A small self-supervised audio encoder (BEST-RQ), trained from scratch.
Training: soap at rate 0.002, 7200 steps, batches of 384.
Data: 26041 training examples, 106.2 epochs.
Rows from block 6, named by matrix and row number. Rows with one number belong to one channel. Each number is 128 + 32 x the weight over its row's rms, rounded and kept within 0 to 255. All counts start at 0. Numbers have three digits each.
# filt: filter width-3 conv, dilation 2 (model.blocks.6.filt.weight, 192x192x3), inputs 36-47, a 3 kernel for each
# gate: gate width-3 conv, dilation 2 (model.blocks.6.gate.weight, 192x192x3), inputs 36-47, a 3 kernel for each
# out: residual pointwise conv (model.blocks.6.out.weight, 192x192x1, transposed), outputs 117-155
filt.21:099134152124065150136156141136140098085108079096079176125144100076047104130153142157114170182178092098093078
gate.21:181075143107151133126120142128146164155112179104165141105129079155167149082191171108094160138104129118150124
out.21:079116113134067180150122122107165107087145105145123088158089107126161081116108109157102120171130071058164117176111170
filt.22:103150080173130186139063158152098161150133161198150121066109132094121153117086143216141172142116148128105153
gate.22:124100044126203089082125174092146230156070055068158113130148139095099081203144130139114119088137145120125075
out.22:156059131098072124137165143189075101114140151174075163117157080105149161114133168130118106108170151198084150098083132
filt.23:143173145153139061129120127080149126142105100099097169112215100143118123139123106093137074083126107157132126
gate.23:094127057104121130130071081142118116130087139124110127168063157112138100087135133155079145106113114130144100
out.23:131162088134146165108053162101207108086096148181088156161113156101167087133158085142111149167081115138099118124070111
filt.24:092114156101109149146025173122140125112093147116092082133146129154076122125176142119130176110191077146133114
gate.24:131140097156074133095032170190061097119111099113113119109116095114073090115079118129085123105106094130138167
out.24:096162090103096149115123124091151165136155086123140120123126108168131140129111100130106107121126053136158184105139086
filt.25:125107183141147148046196098181150099216133190132174099127173083096202106150038142130185090157143142144132131
gate.25:116113174059163097061129151159108139159158144125168132066131130086081133161101089125128219149170160148118187
out.25:154091184065164077133128118194143166133140136109114089129145133087098112133153162090166105124146130138132138120105150
filt.26:104129131109166158096065127161137155154132138073121127089135128171133146143118119137085128116160102107139182
gate.26:112109108136118101132173038175094154086136105190133103148081095149145083135142150138066134139103110151124117
out.26:081131069086098135154107103091096060125134127107053125106120167174079107187146113101101096143176155105151141171111140
filt.27:079161113166015090154143093115137113091111088124135087145155091107165123161164122119182141165176104066143051
gate.27:147121138097093122130149099105134187151163141044191136170125129155172132151106115126125112096042139148076123
out.27:126144090155114138109134115079126110148160124153164099093077178120057153070131145177129157098129107142144107093197121
filt.28:201052128034144105102165151106148095165074150101162086080181162132076164109070125162069136145140149158091130
gate.28:133132073088166147163111165144155096093120122084116119163173094107133090101098120154131145123119159192201106
out.28:091106100192134156119180127187140112155093177129163114121152151107093130184125141165138105132161116083137110089078229
filt.29:088136060121119118132128107197139140116151089088150092144110089115151144173139120055085095102154169159143128
gate.29:145150117124114149104086102141149024106116124084115109153104142174159196157111120173190167145107179128143126
out.29:064128191117129154203117117050141144145197073146120128158109165158130195169042154107140123154157170097124124096105114
filt.30:081157105127116115086161147152126091089056202093177125142091126132137156132144150130121144170139125215109112
gate.30:123115094099086095125084107079080113145093053112093120112092103151098147087133158112104198133114122152142114
out.30:038135146172129135065117180156117181122112175137141179150141130158155146126107113109136137141138163118077088075135132
filt.31:106130173096109156111125124117181102184232144167120116096116088092128121063124134154113125137128130162133088
gate.31:106126145055119165139102166124087136174114134098162113166127138164175177132094123162122128138101147159153181
out.31:074108170139103111132117116160172154144141081126142116086085156134074140055134128141131155135166160163108145185070091
filt.32:141064149166157139110173114068165116107192164123166097135152172123087094125130151123108100146109140092134130
gate.32:112049167114153133089082131064219142086191153133122144096162045108143187168123122111047157111139124186105162
out.32:115134148094118133132108123137099147147111095134140123064088110105115160073132117125144141123102111129155105116172139
filt.33:132072069140112061175155098116163164125118067108088202047101128151111151139092118146117143146142069153140107
gate.33:152140086100156120086129146124099157127102186168163175119110149101134080112119113115065154134142120131160135
out.33:110109131165110095113058167133078120133137154086097132086102092145121077089104105185145080146118038125138111157097135
filt.34:126182132134100136136114148106158099148152131066059081128116147085128086078127027141092163083102095103095148
gate.34:108112107173150141130098173145112144166133126122073105122069137082105177135139080074150111102118093126115167
out.34:208111185086131108074117124173125122144136110182105076116069122092170136138146117100134075132152187210101110153189127
filt.35:104102107160140082147184139126111132105079141117141098093153149111111107121097076183135137098125121103101146
gate.35:119140131129125127146089174125158173079176125120154110149119164111178167153164160135141122103107168132110118
out.35:130131141148082113114121060098160089144209096089162078120126097185125177116069129124122149063135150217116124112144127
filt.36:124113181148171114112087159109133090160142149175186123167129128199142103154063122130124097140155113136151102
gate.36:108114197174059160119081122151029184087090117115143143102079128158110119082061211089103201113161113111121118
out.36:075121107097102101165124135093115127108072091146104160159094123124151151148090131121098133116172044092114157133114146
filt.37:170147113126157176141159150123097105206120095153110124117177100133150143098094119102133140116073127149124172
gate.37:127111172132107109111134152092122136088145162145180123110139132087140048147113092135077109115161125123167186
out.37:134140149075091067082141204085121100168145061152121162153177122123117096165143107129075130117094125137110121108084129
filt.38:100146111092239113072164106084146117158161095094165134117154142117163133157196141097063114187181113142144081
gate.38:118171054127055089143091110124092088062181123091136182093085130076128101105070189107185145115125110121129170
out.38:053079122162119090097131201148104090127125132154071152108136196135045094150114096154064148109150141122107070143104197
filt.39:143128099164146128151124092047116115115155156115091081110142140089096115089108149109125151075110128101102125
gate.39:071080176103120174157108117113109135168177160109146151170098112144036108156121179153114133149113164158151125
out.39:079174153066106095188084109147116138051119185128108153137149155179152121125132138127117112154128136089118042127073148
filt.40:239127186109093201123122133111071199099148097132119160097108171095118153152122164107087131182113112104158060
gate.40:126093128130098133122119177099123146163060082098173113100079138151138068123100124170146151108134129159119125
out.40:154128144102104121111127173128139146158139153144194166166118083158158128124147129128078071146128133120168145140142177
filt.41:085140151085192086111138100124131114098135152095158123109181130116122143220094126163129152110111114159130157
gate.41:141111075107088144130131127187169134076124190107111167158079114131168138157112140116079140142167089086128177
out.41:123208113125142154135087153136108201121108141121152073165120165144119122110136143101119103120097147159181119147092106
filt.42:084097148123195102148184125116121166143192091119163101149123152095136130131140097133121138168124127144155177
gate.42:142182128115086127138148114164111136119131131185182098132096044135148092128097186129131180132124174126116051
out.42:136198142120112179103148107097183126161129147136161096141113130139106091112121064185125109154121125127098091160143173
filt.43:128172114142130126140148163157180065106188128152113121147152108093085141064069139133150134178142090188123097
gate.43:155139119126143127136098127090164162125125127196080098096124079119134160132100082088168101112109194100172141
out.43:139086176141130120131165140209112081127144159187111110134161163119126154114093118155100076106128168156176125161102123
filt.44:153146070137088090130174133142125111131108096116098157096132120120102109188098178152152155123089141177077080
gate.44:199122187090151132086104133119203066208075168052076178133096110130123140154186113106110106129152159099085114
out.44:162148114065095149137160127109149119156100160089108089102091093188140126119137140059130110050095084093081150160145118
filt.45:153103176153131103102078161106122150098140121106153113174120118135129113124133166103116125151127134112121154
gate.45:127075075171102110133097123246065126143106124142127132139165127117129143147144123130123126118107169195147117
out.45:114138075136137092131183116116095124154124086131125081172145136108116119139071132146111108122102118200104140098164092
filt.46:181074118128176138093120148080135133157118129199078044143102114118108144208135126079167124136095185080172117
gate.46:102170130127127081152139169100115137187090147126126149083145123132107146127113137097103145134116113136138159
out.46:114092105120115155155102143175119115077133150146123138167090117132098071143104153090184149164106110135107119126133164
filt.47:105147188089181115168221117125166129144115140084094158162200042205171102143155117146122108165131120182089071
gate.47:138095145129085212121147096182101131095150182131149107177138084093138142150058115120227134164143114168133098
out.47:093068120140119112165105091145104144116207115163138139124077072184117093154142157098135128125124099145107134149142182
filt.48:119089058104138115084201141131097155131161120121139153118140171077143090101137069186122198148117135131122131
gate.48:133112142144059133067178090157127143125077125071107115123138108098143083095106134145150122134106093174136114
out.48:144109080113126154152102116161146082120137178087118203143140081131097109099159143136089156100110113100154091135126054
filt.49:094144092115146060142142139160060169140107167120099111138182146113138101143153117085141078105117137121086113
gate.49:138086097134147147120082133093165140173115120166078109049142140172081118123141107161129135146135182137155173
out.49:041153135075115044120157101048167090130101144190154127122210135122172109115107064183142121143144152127128105108084139
filt.50:177089138187117092106085105108178135122134149090131076076143175106172085100161100064147188174123134126125109
gate.50:169180124140122164081171115177089185134079121162069112105116137132130134126184139116133125143132157109071129
out.50:108192133185133096167104116131116113075158155098113117141192124175139111084096135112127189121127037111145130129120157
filt.51:125197129121147142143107147136084134153122087064158130149082032164144104141125098123119091131042139125135117
gate.51:095175104092116137118067133121097118115095130081110104118110166094115182083144109152077104164099062106122143
out.51:112152140139094083124114096182132123119142150086195148098140117132164149062113096052087145129118143145209099142098124
filt.52:142149127108140163139168128176097108155131135108195158124113141094145118186147094163103109146113099122096111
gate.52:111101168125123123165096146163176153113124154163135127175156058153122138136109111095161120081127126194047126
out.52:137115165121116137072153137156142122149158139136118144081113116080148170101131129085182162131079112123125102128119161
filt.53:110137132172148148115100110131212089157153157127124128109150132131115088118110086143108078174125083101122106
gate.53:139140105115137091090166090156102120129151124111084137115103120170154094123102125170059141073155137077155172
out.53:160133086158059148160121119189134069128104058177135141145145101094130194178136123135157122182099113149162131129119112
filt.54:099094091101087096165124081124145133057098146083086124170128136071111095030099166158153120096091105183111140
gate.54:131112117105154119134202109186126126128137119094168096154184104096148080169102097133190100135154120126152163
out.54:186093127056127180168055133108121059119150149105145133135131147149041157088144144129156109184169144076099124152194109
filt.55:062142082141180148139139129145148109133065141105212124137117102147158082124177103162121130079121123128159055
gate.55:131155076127088090066085152122160139111145169063079112154151134108131190133130160090100167113136144103120126
out.55:080138120088120087153112176122120165166165151129186088157156081124125142085137206090149113162106092124154107112130077
filt.56:130138098126127151143153107252083129116129131086149140152120208157152096129086118119072148084087132153129127
gate.56:121139166075118143127115127164136089146117141085112086070199158152096144100138123124134115152084088194134134
out.56:059169151086141125161153090090129117157181170149141138134130097162138184112253132136098141119115134166074186147124139
filt.57:167195172082161136141131134088129041112144103181110141164115173140064155079097133104175085127114158079094129
gate.57:069138098147151090118109143117111113143121053137132144090148091121048161141112080065136184181105148192186208
out.57:132127132153142088104104127118175166119141110166119156115158139152193129049063073100098128160089094084186005090094130
filt.58:132131152132205137116180108068068129121152173172110150079100105114079120148052142097126152193009173156079161
gate.58:127137092158151103117138084147076078104133171095169141161024098196113175093103126152140171119162093124159151
out.58:127191176121118095157141110129124132152114118118102128118122133131080117129131127172083133188131115154132115193100077
filt.59:089146126069169188129136140121145183119120118121094130178218101156157121106136152172131114124064160175097102
gate.59:124154164118097077082124149170139118110153135178121181111132168140134131112103127121172157143101165157098133
out.59:080175150095164135151089122108092071104071100115182123097176145141139139112185194073162125157065117144122113177174164
filt.60:134165129132114134153088162091109128112108079118166051149166180117091110075111115129152155139168190063072159
gate.60:171127127126135150096079109099139112130116147159102114124129140105094136083089093098107120177154122124146118
out.60:136152031201137177111135117089136068123090090162189119089102150104165156182144104118101120105108096096082131094088104
filt.61:106116134181073099077123164084133109166111101122145096101153158127130068144152086073151129112137141206092141
gate.61:121104074112101133140155157152131124085123107145058127121126135112112133112124164153125124152149087092129112
out.61:203148160126053180150169083056121166067154085142113153103089101039108179118149167134123106181079081144097093085125106
filt.62:158131098157098124090139078097148159124123094099158146167241109121102103096083123174155074127193096111178161
gate.62:122162138108186104131143171129197134137156100119126107080108148104123223138142124145119142190177142142128191
out.62:125156182114136196134168127142076130174143150096095101115164156145118148131099147123152161123130106087159107082136149
filt.63:141129154183107079148131107061127127109133097136170131111161148115140128140124112140119197203127125098124129
gate.63:148117133114095150068181110147077148125093137123080142129144152054093135092102089156121122122155141143133100
out.63:123137102101182069140118115135197167043120067096185133161096110100103142106100130176153115127175175162147113180163095
filt.64:122075164143161137107095123079090091081115099100153104101191176105116158085113106134165150141121128121138166
gate.64:157121149171072112096123111092183071121123161153103126128134117182136141082170148127167140127171136122166127
out.64:119076105115186123110169068151115173166061089093143134115124067118169085156105091175149173076104120132103098128120118
filt.65:175104109055086116127138159152063076133189157110169079125098128146103203126110159168139163112112073148166142
gate.65:135144174057174116085073071181129117130077067126084094072143107149137169136125092128059159125167139105150123
out.65:141058142127099136115168167127162150091119137140056158111117121165150136129125091134155113117122115110169095141124132
filt.66:136166135170143133094131090114115130166154118157116136128131143118087105166126180146144115128078151128128113
gate.66:195098163130064100066152137163153158124094148110078102114137105149200117107092102145052125115106143141116130
out.66:126119120130134129102188139180127168132163088152120110101136171152151109131183121196116142140115115157163116074127091
filt.67:111179138111140091086150085123158100175102090149148145113102104070144148137111137177084073135142118121094119
gate.67:146165137114150095134090071136107140077136082129084156157125188160172182118130159106148095128060155154125134
out.67:153069083144078133122134166112106155163078121125077167141123179082114090154115166114094129178122121156137128119143142
filt.68:007122090112147135127106131135164113157121173160144106147127095126104088118108134117096156132128141126097125
gate.68:108133149097126123178089151084126144091058071138141135096131124119056116136119119134139120110205118124133141
out.68:096067172148077086133120132110174106180094183127162126133121124185177156068154151120073101159112108101053121143100086
filt.69:117163147127116105147121150145136075135133138146239149084149103081105091116149148138097098161047131171157195
gate.69:091104121108160128084078111186117139121160112127121105167086188060155162151079137100147126172107122102101169
out.69:181132119140134108099174094099066130085088126164089118136111110087116170154132105145145092153150114116130091188108099
filt.70:102064145160191077181144153133112167132163121137148131106149199100137158126110099116154108178196100149159116
gate.70:082062093106078135132138077113063096153081098095186093145158122137087163115132139058126132075138183130155171
out.70:106084177111145152160082112093104154106128113089155131063089082057177108068132127092156192163175196121151104130130123
filt.71:121068081169162121142110111138174070144139148077084084159140081153152097122141070135108094147118168151128076
gate.71:142094150114201146125077118069171113091114136142121174147170159062146114093109099103173169112120105120135155
out.71:120168090159099083148127124144141117105146089144152157078132053121125121136063146111153142110077149140181168112124125
filt.72:147151148121084154162128129118160138118158115154117130118059125102160187111146119173101154112104159132120099
gate.72:122127150149095122136144102135096145129121113091136093103145140108137129139120114123158157155110109121127141
out.72:097147133148149122149169134146095142119144116120179157156203130117146156091159156076135049117101199140193113107134127
filt.73:107117157117107163114171102112149160161131097111184092094114078146165139090230125206139159168056146100168097
gate.73:106077127137103112125132066099098127098175151065151135146105084114137116114158169093113132133095080170131140
out.73:076102144120163196110108177069139090088120076082065125161133191150149133148151087152130071158086094130109142131137120
filt.74:112108146141129084102136060168122115139119144120133071143093162165152107157109155125146179048170109162069202
gate.74:181145104073155107148097135106112074139084146101112107152144094130111135161177162173114088107049129122109108
out.74:159092091116181112129139047083115156144123123100126134181172105126070150122152088130048130075112119136122075130145181
filt.75:127137151177114150180108147148095134149107131144102162141143090141165187151107124130114131102060139154140126
gate.75:098163057138134110088121127076138169132154145118145108151082122150121165157072142132106138107154179144108129
out.75:137123123095118129108118058124149135131064178147135186128195186167096163126146162113147121089143175127086029131152184
filt.76:146098107101175122101211102157116137118089093125101150126070141123126129134153125129107171146102146132184159
gate.76:117085122082192098073226066124130109104111112081150067151112145158128150126102167120140112094115119117106124
out.76:123188129115114117147097093132173127084125115111107136103150150064152140150165112138115117121077138128120148103160097
filt.77:115138122121145092097103169067173119170121121144132108124080141178189121161107100101173137184101114192178101
gate.77:125108118116133147135138092100133121195097122122095093175160141122118102155115166101113145145125116199113118
out.77:108164059121136129179090070152143160095106171181070132137126126133130132151128105183109108132112112150121156154135121
filt.78:126121153132117113104140084158147093125129155180073143157128151140193136084137116145174081128143153169122178
gate.78:173064225097113166128106122141184099148138067180072159064144161178061141105162149108170116133125209123114154
out.78:125120153098090179183146106082106087077090053140119117147127144165122177087175123112160092087147088084202101135104147
filt.79:168117110124084156109102142167139113086107199178079137179118141163125135061101160162104082113091138141135129
gate.79:115126159129120152084042104103107095098100150134138106102166138099145113129160130159169153171098092141096138
out.79:145156147133127148136144192101193153127084106055112142088108121138100106134206138140146135116188159155138146133089139
filt.80:101134051185104190175144104160130154145159146129133113227162082133133124078095128122104134114092144169116121
gate.80:130175154093169152087175099080123113123148117116098118110119125147108150188111215130122202117125118071076160
out.80:154136103158125104120152138120117186147131135096188186124170108212130145096130116130146090146115132128087166096135118
filt.81:085151158151220104110134154078136159103111078168143134162070126175150093127113170113143101103098125139130151
gate.81:103122165165126041154125093104176099098158039112124088143083154129157126094082130140189142155099122082137099
out.81:128114112132108191098161090108078208165140100109137131206129144206104123112154057151134160133104128167096123154118123
filt.82:136112162184136151119125111123137107146120157093111086103130157142122101118119092131141076092108152116109103
gate.82:198075146110124127149078120133142120148088121091163143073137161122174101104127113129104133130110125158141201
out.82:175144123060130151117131129086059073084154086119112114157111131087141084156141107137167131094187139097144148118135150
filt.83:107132134158074144176174152115152123110158113127129126150125126102211171121203074121137121158156100102124127
gate.83:114086211058086122140069089132143200112109149126111131115163103111073106130137132118108112138100174093095118
out.83:157123081113103114111065147065140183174097161102185105104112131167128099094149158110041134128134119143123080163120157
filt.84:094093096160168086111113191098114155136098068096144097088104131147079111163164149192098172112131182146128105
gate.84:125076124131131103142147115087085133103130125123143160130139064138116101105134105145109160114162134093140124
out.84:103154146181148095106139115158124147173159177156131069126158075104175144126121114174110145156162101120142091155128131
filt.85:127058170132126112083133126140163140136121093143100084165114118163159153098143115115118111120116183087131111
gate.85:069170153101090143129116080077139088121084121114193119098105159071099093129128115127108187112119091105112167
out.85:152121147149102159128128125092090208132172115131117139084135157088144127137111118096118091093098154133129145125117097
filt.86:160141120099126209120062110164164123190188190092174120146124146137102150122105106120141121162079156100131166
gate.86:119158076113096058131125108140105116081158129099144134149129122085104118144099086163097160131104134158211097
out.86:127110157138096043095165089128132090034142125147120074113112167166123130131105070094178149097142131142135135123150127
filt.87:130172086122179131093159127137113166083122090142126117127072167170177136140083118178111131138138125111168132
gate.87:067127097119170109135151102139103111081115116123146097089125187112143139099108102127114161105166164072193096
out.87:137099104112111096114127077142187117107160173112118134138047152118188118081089108145181100104120108127101190095130178
filt.88:096165125150135154126195131161157131052135108151119064119118085116100086087160184118131062198249111141110149
gate.88:103204113126119135119151091091144157192103120126088160082136115139129115057120138142163126089120069160145142
out.88:109110139108177101154093139149124124107133088097146151061114054146098072127094085098098061116118106059125105112067089
filt.89:067152135161180094151078154101118122084173145136149133077127200212112183073101083114135124146118127135100102
gate.89:143117082089089104079112109093113149164088117102148155110173122165157153105091160133080123113161114146105149
out.89:123141140172168116150132187115155110146172164093192054137188180154112158116143066129187136143127151157135124070136139
filt.90:094155152180109138068173102164131122148174118181138139106083141121114101086125201096111186091156112146103067
gate.90:174089106096164138087108138135170089120074141143166172092110119110179152136093201107110107142108073188141128
out.90:133154140099168112091122143187143106115120143077116070158112099130129161109157153141128149095126083105151090103139138
filt.91:163115129141080196147113133086128150162143127162120133155148109177077159142140110178192105074155184101125185
gate.91:130142141121127136128104115158110140129137153121153109135177125096110086149137089137096079080062104074120151
out.91:109138115147147108096177118137121103146162074141164158051148136049130127112129113105150165172128169139154125176115107
filt.92:131129144152125128118139136172146151141095078153126117111150092109116153132107111175118121090121059134138122
gate.92:063141083117097085143082098109164115107139108098138061152133118140100166103183115099089168125117154094102116
out.92:102089145165169114141165151074143109140150126100099125121181149137185122157086103190130143110147179219130149133094130
filt.93:103086129094172152080148132068090124177160048122149157120144172099110098125100126151126112172145082127091053
gate.93:103099179101106175127124154126097119095124085104152103114177102137158139154089069143118138183161129161136093
out.93:084110166079134104139126142110111173095168075133132090095122085133151126109155156042136107161089068088109120095153128
filt.94:120166076158156109052156167151130156162141079132076166143106107144198108144147110044109111080162143127129131
gate.94:147058101124171092086174114153163148135158106116086148061091100147200084173093100119093102086127131148110123
out.94:065130104090128063142107108139130090092127117165105126100045136117189157116154176116124099160102139194140076059109184
filt.95:169136122154119113188062150145114184049132156144086182158111128065140141117149120144123156106055093095106158
gate.95:083176140113080203115083115133057168067122086102106136159120103084193054120174127156125133123097139113155072
out.95:105150109088125139081191137118131155134091210097073065126148149111141122117166134092135107126128149180075111124139147
filt.96:178131159117120073121165110102139123110149119124069148072137130126132112086091163178072155095144108134103057
gate.96:097141068085153135150107144117137120162142108180113051143116108176085136101136152150155120094069169197074112
out.96:157107156163059111156108189064128186107136100121121101181119150113101120113130169149141139109115153121100099155084124
filt.97:089145087110118133080098103185137145115070136094162182118164121085134129196110146143144148160150149147144107
gate.97:113118126181076118150096152124115091117078167144117125135091095148100070128121134110098186144186077115151087
out.97:105127087160119139126181100181179084175161144131145112154110145131127108129076156108108130134115075084169115122093085
filt.98:086118154074138136122178163114155119080163111139149118159096125150140081169122120154129126167086121079129109
gate.98:132137162170092145142065133089131092097095136129148137193096079142164121122137121146137131160094071162180106
out.98:146083110086085145147080129137145155188123157098081162110073133084155093142179120167159110142129129139096129162072132
filt.99:122150203157093209120121099124099154135189166115109125090128140118138181097141108096138116151096102106142126
gate.99:115151097138066150176068129149127099111068146136137168169125119166111114172121120138098152158109075170166111
out.99:084113167112101142087098085155148136097160143178097131117099155111121171137131093097090146135103154134096062145131133
filt.100:147055111166157123069170109179140154169122136112179113136127151141146101193154156138166122184084145159083176
gate.100:116119140119167123105125138125105084064139150092126087128171136112083097120091139101156142132103136146122135
out.100:098161160117077122178140105080099143135151141068159071108125182096105096075137147136093147121157143099198113086174121
filt.101:088105158141140117091167121126145061172110089160143142061113153125117119136094099148140084170135135170101170
gate.101:143124111138105187098143148163080130084189090108211089200112150121149103135105179102119149160126081138103126
out.101:145158108119048096144114112164143103127161128116208137145165086064078142099081170164170105080140094119070092120119156
filt.102:121078082171133094136196080123137134163120082098143140106139075152143139125148096111149097136140133128144116
gate.102:110126134103150113131215093149149128131151047094106118158162154079141130149151160057175114131149122120091176
out.102:127111107129088067144095085151156185146151107109151118144061139106092032106162121112175052112122125059158093126122136
filt.103:167117091137024199154060131145114143078125164161134136158165070134113149116138112131096124111153125099041168
gate.103:105142114172118033115138059129162146121107138146109158182126168130157136103113105124191122131137207151079100
out.103:178166168126139154108135128122153128202146156113076074115129062094132084131196107141151112212108098143137146102091141
filt.104:149075163192162115118103137083084134123062185157110116165141156056134094143068125153108163090094078136106096
gate.104:075137089142164113093151091114139134139092084125097119117117125135143159140182069107122163121114165141098160
out.104:082152059125099085129083160081115129115142144167137132169154123167157110113172101126101128133122128133168110124158071
filt.105:173179116118152082164038134149145123110076159142043125115051148104175139115108108150109138124134166112138098
gate.105:115132134090139101083141102151160148076204118119143057134155095146060115131105130124095130116121100103109083
out.105:126099154128128125122174125164129158155060144117148117113128165136051140109105120138176110170152075164107122083121122
filt.106:110129081182130102087101120152110171167094153075158077119122093132127132140051130174059205126124120109186110
gate.106:144054114061134177108126107112133088109138155133134119070087154106174090118171146140141052110125115136152079
out.106:152102195062119166117107118149139108078147046090123143120089057149109165109113080135098133122086166067121160127133176
filt.107:073131114151181147148156101129172167165143140149092148112221130168195167165212043096097117112092105101111118
gate.107:128149091094115090092094099155138085139126101029114099119113097105102173113112083111157158109125182142099151
out.107:076119198157138162123125119162107147065159138113105128075191129136122103140091143094148130054129177102141128116123115
filt.108:141142091130130108176125088153109103134142144105171091178102095176110094037157113124095155151152152121070097
gate.108:153077160095134089099101117115098111134139092121119099092197182153141102127143137090145092098125139071172119
out.108:115120057109171165147132103120115135146178102194124076091159074082134140129142146115131141080129162184126148103137159
filt.109:140123149116178116129126141120107137141100127166072092098092116102140129160096129149133128123164158161147155
gate.109:163094183134164163091138054165102099150137132083111137127156104112192138114130134109084097126081149100102117
out.109:118095087168124137180158149095067152092070072159152138164100095136144102193170117112139137092116180125131157119163101
filt.110:198113122164145119153156084130122101166088118190067105146147119129124152068110205183060117089104145146151142
gate.110:130201127124179119111111145102108103156134078131074152149145095117174106128154122137116138118131135143067105
out.110:076131127114139090128089170081121052101104117170105105184146154150088091108095138106189166169123123146169126119129099
filt.111:132086096108141119168175081136165143123107083079126146106095139103156163150154144103148152099099127103121130
gate.111:105169093163158125097072145114107097111108154131091126161147131158137099130132133133132142107150154122099095
out.111:133100138105161085065151140113125142076145136125108124108166209146163143137101179118126143081127106095138101169121088
filt.112:076103078175119164142106118101104135103170160114086150121113083099111105136165084104153069163130121142147122
gate.112:091163166111193130041124105085143096106104155190086121061142145157171131133122120097127118099169126162092132
out.112:082099138116135150086124100085130136143118064175120166098088131152114157131137148112106112091065142136088116138143087
filt.113:151124142087121088100095153092118175206088161150184106099155103151113099190141138072108167121086175079166114
gate.113:124114064085095102053076116096131134119122186065068191120083103107180162171102136115078097107101130134168100
out.113:166095079144074137131126155100150149105188091040113129194149093130094149080126094116122095153167067129186144137098171
filt.114:103146147113107138115108106076076122091141145124197118115185221107073167078098067153140087091113103137148101
gate.114:125112112143138124155133157168066144075133109109116087122072091105131117133095153123039188129121139172138111
out.114:073075176169158150126130146118145139127144141127117143067083118065150161128154169143128125111165115104082167147150126
filt.115:129157126089133083184129155090123108053140155124136163154127101119148133129145096134115135152129176116123065
gate.115:096114079062154161132136124175128091119118089178171164126149119121147119097121135191145148199110158128121083
out.115:146124163121164133110079093112128186195092189149090204128075120123122174108159114086125119144147101134181136081113135
filt.116:180140120070114087160120124128114127132034147153091156096132135128091172086107154073117165088174165129152150
gate.116:117148133083124112077136109112177053083132109129130142107095164114155159130109115126087105174167137108159152
out.116:101078103137112070100116136163105178132157121061098170135155110082098087159155164157145094154104128184183096120147115
filt.117:118163131155116161124071114114125075091125141102172151084093096105116072119138157166155100168200092162134111
gate.117:097081133087120152113101095148117150132163071108077147134107039167114150134165155134146199147120173085103118
out.117:141091161192048078172084099154120139165128088138121117093100145070151091135201091117158145098138106070065096079111169
filt.118:144192142178066105134190138155098111097155097170182178166111168174096102103114078204161137111191134134148162
gate.118:153119149174157123158078134099142140156115136189108056068125095096112134058097162142139104115176091131174139
out.118:114132099148131172099171148150169151169212129120092134098137129134088074162174164129146151111116072092168134131126118
filt.119:128084116137110094089096160112124101149127142193142186136098123182127160114115114126112148162122098149140109
gate.119:115128099127078145095161116123150201085145132086172059136124114167105114108123186151159126094143129159155083
out.119:181142129226136093151112149107116107091119096126166154153150118137155160132105135198134109140152157128141152114084118
filt.120:107188134071142173146145075145125148109155109091101139115145128109192062099168147152135210107160142145183156
gate.120:135154087104066214075135106187107120130086115137063146182155048138155143152122098116163121134181148114183151
out.120:115184097115144102114099126129133134171151149118177133113192135123103052136177079117150171122076175183150118116198102
filt.121:111125145151087117137124171140126152108077137150101116153220114103110163158086156067140149115122131146138099
gate.121:129133096118124086181138144093151161139140090126203145147167135144084083077175128158118129159139124142143095
out.121:039071108073171134109121110060163181151081139069134108162106133169181174126145145114140073095182091090204118130072148
filt.122:153110126153138100130134178073173081148098157097158140091143109155075120156110128169120135132123100093099123
gate.122:119096161121180147151122111173174119110141093147120141107071106117044123117114092162099142134201109186124170
out.122:166114118122124145150134133075101140144139098135125066087153175143138094136171122119112143105125104125124176169133255